config = dict(
    arch='dit',
    norm='layernorm_no_bias',
    hidden_act='relu',
    mlp_ratio=4,
    head_dim=64,
    moe_every=2,
    slots_per_expert=1,
    width=320,
    beta1=0.95,
    eps=1e-08,
    max_steps=16300,
    decay_fraction=0.4,
    weight_decay=0.1,
)
Rows from block 3 of a small image diffusion model, named by matrix and row number. Rows with one number within an expert belong to one neuron, the router's apart. Each number is 500 + 40 x the weight over its row's rms, rounded and kept within 0 to 999. All counts start at 0. Numbers have three digits each.
After each expert's rows are labels from the 100 images, of 14976 (inputs lightly noised), where the router gives the expert most weight on average: "top examples" is what is common among them. Only what is clearly more common there than usual is listed. The data: microscope photos of single blood and bone marrow cells. In brackets: how many of the 100, against the usual share in percent.
# router: slot weights (model.blocks.3.mlp.router.weight, 16x320, trained with AdamW), inputs 54-107
# up: expert up (model.blocks.3.mlp.up, 16x160x320), inputs 54-107
# down: expert down (model.blocks.3.mlp.down, 16x320x160, transposed), outputs 54-107

# expert 4
router.4:563493485490518506459515500401500484555468526516539487487513490538468538459508523513513513423529543559491394463463568464507490505512471501572500508562444386511476
up.0:535544533484490522605522497519524519519491457496466500519493496454524497571524504486569495516504470515514568493443468571495495499511640541493479492386553504508506
down.0:375441489531493505423486507536441468474578529467457514523542444399532489501511486524592485436538554485455529553510474540505453496505680518501483484496513529519515
up.1:493532464539499550491545486523535506596484467482483523473510503494513518537511486551519525582492478466477532500548423525548499485535528465427503515436486576455518
down.1:560485494542510544508514455546483477500505485448465501494483475482519390472457503462505500439436476545578463485525561475486482467517541523537567533495445522472449
up.2:469519463457417472511539543567522469561510508488498609551446504478515530496514578537497526489474458447488490541492404476539532469505526520516571498458461519535454
down.2:508508507451481584485519523455519559512447490526516514477452513492536436464537457472504484478527476436476497517471470440584427564498525438406608509480474505498546
up.3:430528501462489527453467554487543485497540490508512558509514482499513498507462513548482489515473455463534525521474422527525495656516473498478534481487546552538537
down.3:469528524524418511445510512502475514425485618483407493486490559481449427509535495549507494469504594503487459585530458452511430463474488539591513547505534484500514
up.4:463539496509490539511506540528496572478525482502422487568494532434512525580510538481533496588454448433505552555462463507496476562465573550475473461487586558508485
down.4:511472504527492519489536480450505455517501478557546464525539469560533503538494602492461450516501587488485547590472455536491499551444510467491519605519581541460487
up.5:553527519475551498431532472465458483451459540565568562493451462520509545489535451550548478522543519549610465444497519498485559495531511458552481509519497486461485
down.5:573392522491543516544506466555464496560518518505510559496522515515494480523485497503540549412451552467530525560466533478499450505503558436550504482451519479454540
up.6:495475442547504449472455493467525508567499523569444449530483483521505506511498447489531525514498472476497449621474524557416513496451489522460464488532471526468503
down.6:456586506481457488481509489509454517521528533507489507498487567489452463502525464483431485533551501485450529550509578486469489461481447539547527538482513478447442
up.7:471506510530435447531528540540435473539541484501454571507446452499521538534466588530484479487457549484449522487427498553502533534451538504472607503446562559479478
down.7:500566546554544533480561588496483512515536518502462458582546478475521511457497506534463432528501439435548531482534431441520503456533448495540467532550500471508469
up.8:468490514522440522518501531540429404474499437527485539466510524419495486551491503607481428522559492419524505562502515526470472487522496492541495483504503569444485
down.8:567573478406488486510482532473515535529502545498442477517535495505539436531543515511468503520454559492452435578479460412477488470488447478589540489601519522434489
up.9:426562540526485482541484508519485479531546489449424550540523474456536511532535534536474552511449433456510535514480409491445517583456548524442496469461597527490539
down.9:547498523535516532479502524538446570493481524484479588508468478419561506466556502530523501550481464528539493472517459493494482519451554505547518434412476496543514
up.10:512505479479452497505468481558527404516457507554456497532471520487535555485525524513537542581491473507462543493461448417444467422479525586475550463473548593468468
down.10:510478425523465418432491511553553473497512477470495507445511504476510490577571551528395525542497562453524504426549454420526512459519457567539459479502558529422495
up.11:470537510481495501462514561487482488540554497487412497436531441458490536513526538493491550523506492487494568456491451494494524475498550503481525514420470507462497
down.11:508457554540493537625494481518521540488509481503527463518469535504479483482506507486473478522512481489534487491520488462536434536429593512593439501410523541520522
up.12:570504552523480524509520493520480415480468518514528516491471447556511571489515480546530504530548501544486529472496453473503491446532521534507565524482592512508425
down.12:457507493501472474418503500529531513526483457483463476512441488477465509508462476528512520587555456460490562488508461549421492495497572499470482503454483509489505
up.13:458511568473444502471513547522586496512493472536445526536472507476554484533522523475469495522473501470456531470515432497501469479478577531470502501469526518515454
down.13:498521439544429505511455435465508518479517517586507477415469497472536525503522522469452532547531494465487553464490520438486499535522500498491508510494570501511468
up.14:487405477530477447586506524515515489539465537577511488517553478541506578540456524544546474538450412496482504521493478595489421498579624497442460513478504614508393
down.14:502442532555545479481506567587482557563463526502540507506526551515426433514476471413526543501494488553512434503489539522509457464483519499477543555485516425519461
top examples: cell type: platelet (96 vs 1.1); smear: peripheral blood (96 vs 16.2)

# expert 10
router.10:503486500506498504543511504398499532482452554517485494494518495509470470449501532508490509373483490552455438424482515447495513446510395507553475496533424371509501
up.0:506482526560512527461456467528519510510534492531493489519474525539475500525500456502540509559475506485448503544596522559557449597511540574519494539500527550531447
down.0:549486518407452458513483594454527462467526524549484497530531555466523537555516556473518478467505470536564478440448535475453485439585458461478513550467540528452476
up.1:569484478508492509458520519476545470551472472472554525547485482450504540512486496494507515494523565496480578429438541462495500482505521530525507490454452483547499
down.1:444494463476524534537552472565448541492506501501482471489489428505477519504493459507534539595493499501571443466517471609518478505492541400483461539491521528518478
up.2:524490395512477411418394465505429494464514495548494484524414591520458516511481528467522415485475442520531581546467523493499453469504484490475477445475528493468412
down.2:579492491510498531575506508446503495436481475506558484463437484535558457518435503516463518510513513537486515547499541458524432524506562530549523446509544577478461
up.3:481563549455421495425514547582452449437600502522512517523515476485494523519522490530516529579509442470571555544557445546471488473504535505474447533441502519486462
down.3:539520502465503499552460500473496521485490498470533502490525477535453504508466522449489502421502541447475476488422456504474450566498551471512488525586486524499500
up.4:578538463480529549491559499492508515494482527513487521539517496524510559549571453499492565517462492498469468515489552542509463483512494537495548568491544655512454
down.4:477557539500531426517479553541470582569452529577497514514500517466500579484456576523497448495488505465459483504472581543551517522461499464512513546440443545484439
up.5:536528528483497480507451514566479494443526479459473516472422545484474505567520511498372508498507430434558532553493501473513479452516529474434506509482561552504491
down.5:414553501534504499507548570490516499485489511525488540463438456495465437566409471476526475485454517452598477617432456417530524457533604444497478474480578455460452
up.6:516508548467470535496488521537524488506547545529456500502447483485493531566467498516546519555494448443521518485436395530514489417544570512476505487462559520503473
down.6:451533519461532515494482490482480483449511568516507493553527530506511514447509494497477575539495494484493466477491489486552500505515484496410517520467517553512513
up.7:576504529501549550539499448452501480522495523443526473487561437501497483513495514562492494520480506493415479466498481467527523445450419459527534504502506463466516
down.7:501504491520447418582477553487515539467442497464579522563463590450515527515565508519489519529546445439487396542477539407493518543502461501470563503490531488474548
up.8:439515495485453464471541480469529519613474521475426501519476491448564477477493471539503524492490504525547594485483553504496525557479470530574500453478504494428534
down.8:462496424537485498575422478482501491434523453521527491485510544520459530503499470567474522597553549513571511442501402445535478520484455519493473498491496536490513
up.9:466502503525491468429524491497511476557519453435499524442468474451493516502494535526487533575531484520527518553485494510499558532504546499532497517413510533512507
down.9:483481525488484547549500545513516472523556489511519508507482444511471433479548581556505505580461509455460551487516538499540430530491508455527479495515497543502513
up.10:505469528515457480513437517511527497441528550478481503504498555485525424544539568450500494535448516448518530495551483536529489496472611513471489500454507616525538
down.10:560581575527469537487531506517441533446547527513487557494452391540485476511591529522544518470448491476409479485530507473486507511506409479408506455423495509511530
up.11:500533609461499575509470486466543457507516543459519482490456531535488539530546501553501517538548512492485524577584468553495462508562534537502445483492511606502474
down.11:497497583491500423560577490452542541538487507557434515510500541503490558507560499510453549472571573424531575489519527498526515549470482539550471565539505490463528
up.12:491509509481449515490491487533504559450519501489476486557493457435479529582501525489540555543453453416526488509495508534495532553553511467453444549482521655489516
down.12:509489604442482527526559431476484477506533523507545489557491516501496534446508395556512528481525422527460504566455528515560463524454492539448452386463484608506503
up.13:490511488531465434496493532523441524499440480493480517516512452495460501474490503499515501523512475543507456532487509485501507341528495511524388463533467472450501
down.13:519553493478481491527495469487421480467459493573491533409488539473532486522537459557493488528495522547451533471528466509441460536454507525442503499484566466478498
up.14:491553479485501492449497496582560504501496543574499543493437486541522508536487476531508547590474489427507554528565468561494428491575561527441488518491557585470391
down.14:484536592507525469470525488438551488519520459487539486447451492494520442501528453559552475539582491483485505511617509562551456489517560489480442441570506536465491
top examples: cell type: artefact (40 vs 9.8)

# expert 9
router.9:446442502504475508501501517580482470552520502481437488519545491472507524510513518515528528568484417456493503512476479571506511484508435515443492506477550537513450
up.0:524503488479521486529536486478421503568527488510484476466480514496427508446459461512509535438559497521444577492403492494519590445478507437536490459475446490511490
down.0:521596543491498538421456533471516484516506461470520446556496515512493470497431487539455495495474475489480468477512403537589525429510505544460478526454480510527491
up.1:471512520602536540479482445464578540520552588489492467458536486563441484547538523523515506479451492470524413526505441472484537498473517537514455537576476489588517
down.1:434449432459522435528482453481507466487517452443510483523491404501479433488480484505471461491508531511517550419529531491505497557521529445578561573537531507520521
up.2:520487511471494498355461475491492583455528554483512504414532500545527452474569504478495505547493521501488501493545566442478544534513510463558456491513455544476504
down.2:461503547440551502527497524506550488525491486549554462559453591477528536506470547500498515524493568581527539498427514581557554508519472538444474439560556495501490
up.3:476492494521613452493508463434518565542486530457527423464493495520469456492487500430479502481493465456485530511469481481503522536467547449534429519540451581550525
down.3:547489507490538526510462445441480533623530574477542481478439574487518452559533502507529534506525441448520525488462528601480582470494484475612487527515549531510440
up.4:479538482477481486448520480524489515482514528426421560507539508498509494525539525543533520440527495489502608488456445498523500423502500517439500494487511486475502
down.4:565554524462452482499489549495516439458484541562492450517519501521520494520472558496484510495502505496502539514486486450521496515538553543478505455499536475487471
up.5:564528493469475503456506479472512537496514512544566463508495504499417462484514478476499516490510531461499513541494539427492533517511597491552401511540436585477503
down.5:458493566497500485613520531531536524546481508480538536487451484471516393459499491497534512542437514482497537464507469447525477522485510499614483533528497501478484
up.6:530478502495537481492526516489474463558463495578544505455499507493512482472475506478530502527559499540488477495557474481539534478509499474510472469515502531473527
down.6:488555525504481448521539477570471517518492527519545405519498548461531500524505520475472541442533465470502541499531537580500545578466552505558433517562488491478504
up.7:479502464524526461494523522506464552484562552485437503506525558599449472566512561454500529501515466484555412526473497505498525476455518500436471467585509491509498
down.7:498545464452486526444462550507487512474497436527492411463525693522477474521504466522490527427519469511492482550491510547493510523538439501433524565520482404496550
up.8:506501500472519511486500506476530544525513558504528462484461529543457519548462549449488527553536510512488426505541488477544478523450546486461465484481489527524482
down.8:423555528476470516487506497496487527477497475487505475461488558475533493503486495458441480571511574507491585500506489510461540476468392510512428534498479585537468
up.9:475479526473478517615520607510507430528489530541445478578496510513525531513485563501465491492449471442515438469421397529481497466547484516403515478569512450519487
down.9:538466530479506465415553485510506482582470513478504535493497530410551441484533502475428492478568538525452473562588510459476504478414484502431505426470500460526461
up.10:537439474476480449573485406471554441515461407664506510477436547473549513472435500446482464500475531564486513489525537504511518531505488510522508463504507514482502
down.10:491525491528504493463467467514437549492536473478434438527502473399533486478464486489468500506469523503588494501490506589468570522521571549527536497462514492470474
up.11:512512506542465530450482436507515545565445477531557484514502477484468514491495465551528548426453485533479513471465543483457489513492554502518456511493441623526526
down.11:533552478500474506473432459555529504505469515472490491438521583547508481495513503536510525505481482495501457508460455425526488506501462519529558531468518486494408
up.12:487517530431499503550528558478514545498534510523529465500529564480530447472483521443506495390487527530486479510552493427469534520482565494522450500524492523466613
down.12:562487453501455429479494407486479465533501536500493583517506516489491491571500476482519491476565475462531549492500446473412471442504512551454481495451485462484519
up.13:493541527488509497555541433550506485421556537503471611519493463553499479520500522493482516533437446439501426493509488543538411485522453511498483509558511482504536
down.13:530541536511475553489505530478505490483560507526469537501489504450485479510539399478554483457459482495484481427467533447522487511525559443480465477532487467446513
up.14:568513553519442552508553519470472524478491491524532500514484524505515523467548473524481485422525512541478501467571349449531478423506578499490437522513509566553506
down.14:514518567539549439483492504485500532506496532477486483572495384468600469526415478491535492541498509415511575528521461489487463468525565573564517508438473482463480
top examples: smear: peripheral blood (96 vs 16.2); cell type: platelet (85 vs 1.1)

# expert 5
router.5:521491486454489506623509502503556476526511479454503485523520483483451547469508537526407504499502499448459470388448443493492542437525606498486500517507512433492510
up.0:477473480486441535475497407507467516492509558496495445508496527518517496553402481513482522456491465480527532569553490607535484552513525483465508504572513552476493
down.0:572520422522455497534519564535605546532471460401519528542533553553479523549463532465496528477507411524504493442491511554505497494511556478446507491522511488535508
up.1:435450518489490535487475512519510640528459578443514430512474585506488471584463549463510474554471424463471525553539478531506507564464414498482441449515537587466475
down.1:570547542533528463520447447583499519455501465482487475435518479457531490458471504521491477476513501462575476521458520502495534530461452449455471481502479463509394
up.2:544422442531475542557509517484485468478479448504460527515496485498543493451492465434511488477501432500444514554489538565524516497559483455465440546470500573506494
down.2:435433514493522480460538503539432519450535564587551520555517503497451537467473587477502494508418528487468498432433528513591513481406416506448480431451525498499487
up.3:541485478510552401484450440520482485498450532452565470526490503496531522482408457478495529517448453532519565529535414585543549481474506455474486571425499588509426
down.3:437512528455500547546471462541508470461489432482503492533500461476559553589455511542579461517521401450578546498472541503567527530468533502451521588528520532462543
up.4:437476488509533494536514518561511506599527465510498528507478493485461445562485525483553548531481487441480541551511505547535550548470476499412471511510541617484470
down.4:493521495467504558470516431535477530529550518486453517533475501507506436480508464528456494527444565484458488449453441454511539444391421509512494513559507566457436
up.5:526516490522471463521503561512519429543476464532515525518472447513504554458503483529578516491523588544444479487450441487520476506506524467495549527523529499547480
down.5:558574527463490473470479499536523512497467460455473436498513562489517455498519482514408476539498550493481512569492513563513480505544536524509522552567509506532462
up.6:499481504490464489532569530513517466504508594482449507455454515553476501449531513528499450530476528538575495520548555525465468409520467527460472519513503629501525
down.6:505530471445489434522501530481458458459477493522504462467562500476513510476501475438414485469419482493480486429498475596524468542495565489426463501581538459522498
up.7:480480518514477481579511563509514527514553601561538504547494505559493489571488495547502574484501501474496482553483557575545491535493478471433530512587470586569463
down.7:485405536481502497499487473489527476479500503542484519500535508484450524446468499523541532502462548552453619516541599434450505515544511468463544518516467513510434
up.8:512525506512512491552492530530489446459532481392545542462513450517475546474506455543500505584515534466509493440547534538486501453501527475454536497459494469479484
down.8:490502519521426517476493540486480494516481498536464362526513546443482461507475548508476449530442533527454490555508486568516523496527426564541526483488530513485516
up.9:471530593494464557509544435546572477568557449543456494543530493433551475503519481527525556514473484418451513523457489549545456602538491556475517506494568581531523
down.9:576535458508420442484511486490545533448483483537454411460487433502498469458505505513494587536512486522499519543464492522463492501417600488472473439496541508512496
up.10:546509518483503531458445501521469521437457461449467468476479468454488510503488501529561521534524502485482518456489528498552434452524492513497469476346458497498507
down.10:449575499473464482527495515484552482461526495509591445497536571439471499494455449493521521500530478498549440487535472544495550548485527527492512498510527489483529
up.11:477522463492471491428534476481529475476583511519438510452536484468485512480510497467535475437514531487477466481520515487481521551486416521499521474497464466457472
down.11:524518430489522561452490493483528503469516495465522558502514511494467463500450524499531486497472514547541602504555513650475535567492485506516522519528452485507469
up.12:433495494493559505547503526518530524521492579499421421503512569527503448546452584504515497513480491478437509558520569505507502553424494531446481453549472551527497
down.12:559537511562533538547508512481445507473540523525520487552512453448535441468449485500463438552422446519519514475469514504472433516498531511545488457546545557457523
up.13:530526591466434478448546575543488508533504536544463436503461565493560444520460526591574530535484491494482469579505502443502483461469383538416449453543525594497460
down.13:442498419534546562501558574493421526444527557547537509486544470430548494571513505531462512493593499415454534557494514443487453512478423588514493411485426546466583
up.14:513501510496483501349506567514487435509531556510512532509506467510446529532499491493524507526512544535475453517568504566529493671509525498553570526554474514492433
down.14:575438478514491496546547440519473578488461462505502612523474470509490487515470466511508519450534508466472498531461535562503496455498562480519519561551552513467523
top examples: cell type: artefact (29 vs 9.8); cell type: blast (26 vs 6.1)

# expert 13
router.13:520481447482487486490482543519468513529431547536504470460516543505449532479493508510593481420511530520529501476486536445511517500511432486491474490508515407480486
up.0:427506517474477485488549490519516518467598493526499509482467507463451496567495467560517522539497476366518532540477522542505478495474595493469523458541536577489447
down.0:483456489506502498470414497524505526536480512515452490479534535524449451505546474520417529529535516572518457463456577507454491537502506620504534552432474515440425
up.1:397557519479504518508556501550473514502481541507486473503467474501487542559529439531460544549492469454515482545437487549476450490521542481499442527455544563501524
down.1:510442520543481511511554475526473512463469488500502453477553480533450477538501467485597459485497524533568523455460508538510477562473557459460479473480481511527522
up.2:387467496502503592477503512507524547543516548559502467536526486482446488503468482531527558590480456456517517496469436460533457434490566492490528535423545576535489
down.2:575472539490477453501442463532484500451508487514552492483529551536480566526475557520468538545473493572577536500509539476444471503538479525442519512517455442604521
up.3:527522512538501614468463477466554426535496454576483537508435541493495498525482475529508551497469534419464590455531459462544522527530501509529481570482506499516495
down.3:461466500461483552441486514522453540500532521509546533504511591493541553502540480493534477506513509493541443507504582416491539479560480546447487545445460436491509
up.4:492541498442491502514503503518507526506526575558437475435530485545502495548481566470563467540537474559465614530552483527514504518517501471481436455456520511487467
down.4:537463531517497479530452548492560516500547499464551557500589629501518501512464517414553535451529550564572486525500510491544494484475534504501537528466482482480516
up.5:515556500518521529487528499474504463469574535485452467506473470503460514584513455508542544535510444499513531530484503592491541483546583495546503535465539562489462
down.5:522452464468523528520487495485482471523414494463495458549472514526529487510518495496499531569488518474414495476525513485527553488533429567538500504534482559465519
up.6:486530480462490577492445480511467510497540475573449532520451522439496485530538522480496555519471474424548510545499535549500505443545563468575475497474515537506451
down.6:548529499472456527538512553592441550520485519487472524457520506497511503496522487471498480525501476487475538505429522481530516534510505489584458508554521488486552
up.7:535543518456477486541551510479532452471486434542502529511518518413540503489513491508494541470528544475482590524429422476484474447542515473550596515432534502537491
down.7:516431514484468467639477475491499499478481472529521434539486492552448446505460442492565530473531549632517569450355439495488494462520481506556457455479519557516434
up.8:499498485505558469410499532503470566448443539514440458499487484508494448516448461498560480535538464491519544485481544527504442455470495440520468470377457505539547
down.8:616463548507482496483508485505510466452493452541551534564488474439546546591525479460519503476503487437542399582501534457507463489492526504512533474471509518452482
up.9:524493467496456529487477478496530568495501506531473483511496494452472516566495504533481465542535495484488475455490471531499533520503505537452475528454532536463498
down.9:544533596487549435471517495490548495503487526496514431491486449517503480541493436508469495499532456442456569504483503469467521442470513516500504515513516576525500
up.10:440546493477489488442486469524491537466566420476531468462477499511508448543456488524501475505506464523509486548569516504521533454468499530513511507513595657484489
down.10:447426456479439492482455495602451478524442507563506560494525498581514433470522577536513516528525537466501507486515486482468494458424528548460541507448393491458473
up.11:529546514461450476450508513554483504451591470516511500522488468501526536579519513468471529533461492446535552587471414525494475480514537545556456522458491597489495
down.11:539599493550457541564524561518508496510497534539513546482466557525496520616507456540456496452532491548537499474419505509582534492509443583566456470539525557470499
up.12:467513528484451508456455490557501505512494510494448516537465521448470578546541540524469497500489510439517509503478443504508511517516434570506483567451457590531487
down.12:460571513492521545473465483505505513449461469560510437536446568468486548518436542462503470436540464473543533568521473465490495518477463522485565440591441452502495
up.13:515514579440495513479516402488482493493551496528455512548498503489556528500512538481503542549479438455519522482494456534479503464509523505509466496437530592528550
down.13:483574445521477451537515542510510520541532472487497545482461421528433505499548489488440477550450519429486479593489518511487571553434451532472466462458486535521541
up.14:455460528525470537439491499542569513517565512517437483569467500480487515625504490470486542573478445518530529544522493496543518518417566517412489479491582604464539
down.14:413505490499472500480496489441521496517540517481479564470515552505501463499563528488477516495489541516491512444461459539395535498528487491480472512512516456563481
top examples: cell type: promyelocyte (29 vs 6.4)

# expert 8
router.8:544498499495514496496505493443498511521403597518514501498502492556475489442494506508555491478506501605495453412476520491517507467505423488510472494582459397501499
up.0:524543487489481508578459572505483481464459455440450489401493431464500517462533417506528456557514518482536510465422539522434553457472538508478520498489458505435554
down.0:484500521507501495586517490500466515469464530512473582458498549471505499483517485502557507506576480471502525524445486458507510522488378510430524474536458530522471
up.1:445509493528460486498464554479473455532525448552535477519470547430568488503508496503560462479511460445525517578548518477531556488475553499574478501502509619533512
down.1:440487490400488477458558554445476485541480516540461572512475438474477483419512468554519504502506476515540552557508538512557481552592582541535503488472561476507439
up.2:586505481484535476590468457437490531524466519422441501519490462460492541555485531512433468567492461529469495438432458469501451460484507483485490460509503511554469
down.2:514482602510483486433484514510513506513521513541477458508540534453447502521439516501629479516477497499484453475510564539483546509498469488496489473452484557474539
up.3:515501516465465467528528468557559467556504490533475465516456475501517578586477438545519544572514491501522542468470449568535478482545562502545496503473590526478415
down.3:506514528553490465525581468455471467420533476494483610494458600493425458540470572532526534538461536543511500513464469434516424470537518504472533483535493485519464
up.4:449560545441504528519522532516560438556533509536468516519417462534477459524509527560529510509512432481522536505373509476419454448571544502554595548505508570530514
down.4:455565537562479554579557508522518513529529501464518461491481442495454445547545536511475522500499459468419545406479493525443595540541379498554467520497399524498588
up.5:572540487476505488587518497507494506530518516404444535553469443486497526475500497490487543509453554524443591460455431480488535542507543499494467479443529504500520
down.5:496568567500531505527497490522476484497459481489550437469441561516522460483560531476616495447506545532506440505480516576555482524500462542463474466553520440485539
up.6:404535550432563479524515503533505497513512476582450498473501466448526479553501509513467529536498421461530517516507502530540464475548521481542530515468544602502473
down.6:527538437555477503458484477522428479462496452435508499531504477464474555463491540560461579503507505489516491507559469495517474510479547482518517501539521486507569
up.7:481502520547446543490537527578529522523567477530493502538503512471568461509495558502547504560421478444493465516506456567502527371420528545459508469482549566447508
down.7:450505583521462450476469479510494490566496589522509416491535461502575500435508469433546501582502503499491491477491512487445480531516528534550506511453494507490456
up.8:502521564451497601444515569484533486511441442445503553544452469456539490531533519505527460550497557477457513471496469562568522570534506486493573555498502524552524
down.8:466528540482451459513490513502514538426482505467485539500513442501491524457582503508523499476444471481548553489513525483539500578511494421488541575552507476500515
up.9:492506470481469531421465504565581542463554502492473508476464546497512485540534473451502547552493488455509482457459463575479486529474497515516507541497535602529483
down.9:579485474478568531427474482479507447526413512508545551463474484498450439492425560503498566484501569492534518492504519525458532525435410514457478552473537402514536
up.10:461498503485556532583537496551427501562490520445514535493540505459522503507497412501550529490520511500541413529557475535513453493524530494474530527530515482484530
down.10:530420460472466533483444527520482533544499552488524546490513530457544550511500506501525504535481491488477543542450505504534477445460389550468499496535581512457424
up.11:426506525489526541561466548535489497499521457471561493516499516499483451525501527536406469560529487470464463568594468557531485567509484497453498522508547527480489
down.11:519482423522474455490475491472496462574517467501490564495501479501511528470541477462483501549500510480430467605457448436519477515502492543527483489495514487487517
up.12:496571499468520500458465520522518505509632432580487528480520467556445474484500513500460561486546452482541524564488459504534506455512547479509494489422485648443456
down.12:479524439506514463487478524430531513532517518549460505460523458469459402510545529489506514544498504483531463499470561462420517454503530499444443510445451534480536
up.13:428555493504507531491524569522545462535525513509456514552460425500532454509541518514550545494481538477527543570433480540479528489504552537455528520507526597429562
down.13:507557419418434489485500542534461434552522497505458528520485437527486554533535496553549500463488530461500487495509499521491492450604460472445541492476529491504476
up.14:502503525466452510381483622568502480497548495483479537509515411461516501539499477491561513510529492486541510497462497589549498431513515480546577516461537497506464
down.14:506542540488526492510468505508443447516461470540400520492396482477481514502517491511501547619442482518499513512480532524519510453481493476497467458436455537463539
top examples: cell type: lymphocyte (42 vs 15.3)

# expert 6
router.6:519495487506512510395513507492488453574500538452532519490505481522499545520522526541489512513478511488495599410494535538539540514538436504487572529450533465501444
up.0:494530491516623502444545521445532494484496507560447547489502455516509473467520492514514495468593551476529483466463491461536520515498518466557544555503421490531542
down.0:504518569499436511403461562492513519582477498522524432420468391519517484537559509522557493563540432528474533562506545558468447516485485489549500446553524560524512
up.1:480499548424473489555568552562469485425517456409471513511467504449561498462506512489513495466500495466534510479473445513482522545525468506508586491444488472493523
down.1:493615424524545458509503550400429508468456477538545490524493528494520503472559508473499515463530471522468576461395523437408472515540549493443494508512462513448570
up.2:405500513545518522536497424533496525527543492467512478447534528485470477590496496522505452457518470441498426523520464555489529586503529536432514512586566514491488
down.2:497477496528538497569489460514493519456550492520466460506537532510496455469456488487437527488512507531529436495430555491515516515411397487488426514523476489526486
up.3:484487492493480527518549492567460497549448505462481502473513476504479505557521509530509500581511464516447541510488432587528488589512459501512534579434560518518493
down.3:525558451508498532505561533506484521449428445531528462524445503423505567483511517505488508499493504510529444539457489491458476501472563408508502483494540528505420
up.4:491554468535458536480483489496423487467507544533520472469508441487550483470473483517506561517482457430512467550478462455562576536553514493455481519470488511472472
down.4:509455588512451427479605521546459448438513495530574458486412494490542534481512477459543503483450517494415482466455553506440541522552437562508442459534458547523475
up.5:569448495501475527449405547500493470528488449536499472454521560458554492518512516456553497529501466493556495564594520508459483428478515478491500479506491617524535
down.5:515444584462557456482441518486536466474513489545526491529450493486554521495411510529519496513465455525560423437507502419471554449412518507540485497544498536559484
up.6:435568523523508510488501498523548559407501456538477519500569543461534435521554496462459462539427570513511492539567587561468518518446554582541498494505475538472541
down.6:455456528480524460514546460518466517503489442510460479498506475468495552544483518612485515498463551478544450418473555531538548483489500522506523438498519434503535
up.7:477490467408527515569575476535441537481460438512486496518464550505522472398477492428515563489542515491569527583526596540502498447491561505542524516494510570478558
down.7:482486579472487491442546462531538495498531504493484512487462467544623456392436494453468508537519558534577589448419477486470510471439529489484479508509563534499579
up.8:578489479494465459554554537434487453456434430540414497497461515452536538436453480517477497406548571491439401530485537470487475400521525470557538482536453482530495
down.8:476454525429512531450516466538466504516487530523496519533490490486526542518521510495522499434515494545419566505448518481522508573500392539466446477457509460518477
up.9:495531528479522513532465474489499571476537461466502469457521507461505464496491492512564521551491501479530528542516468449491522425460644470516451500450469555478500
down.9:511580553507490453519537489517491490538512461483523481518519607456564522505487497497565496460484486459507514508466496474505522552430501495442498511494522530496459
up.10:505492496464564535473408436515514496441493469521446508442476471493514493513478519541554465496556466490620582490539533527489504536488537495463522488504482543465480
down.10:501529499523545525475489569536527485463482503483445456501495457492527500523527527486456480470453572513524513511522419556591436507500471468487531439436521472515479
up.11:478517523455458500553465467510471510464581440554440492484513560465509466492484442446483438490535528450462459527475537474547448576481546512573476499484439489490524
down.11:487492485504496525491479490460501471484501454578483548492471575438495535440439554490446461441493447576498452475516549515512443455481494484410522518486508513549529
up.12:488547532525515517577512495512537558495631474532448493509542516445495465585495521468535479483483489400467490540505466482476532476520512536548431483493521538452519
down.12:512506497461493487538537481525517470464512532558475475513423494447435437439447539473528553468507551491491530485538523589489474527516429501533440466463438491511483
up.13:483474555477545488540528498455526539528555431504469517549499561425547466473457497495536522466444506459526447494503525451504547560482503492532552463468517502505543
down.13:509577466450455494492491529506501449457497433487485507504504531402508478505479485523504462515487487462481475612529531443426523411493530484404548513516465484534561
up.14:583511540446520481539514536502515534474449476493466524479494488487482488463526507531527501492538431554517539445481508506513501441523539496506499487428495433467509
down.14:536550493530532538487518494500535449511509543456507457476522509497521557517541505509470502557485462474481437410491546488543465512551468485530473502501538526572451
top examples: cell type: segmented neutrophil (42 vs 20)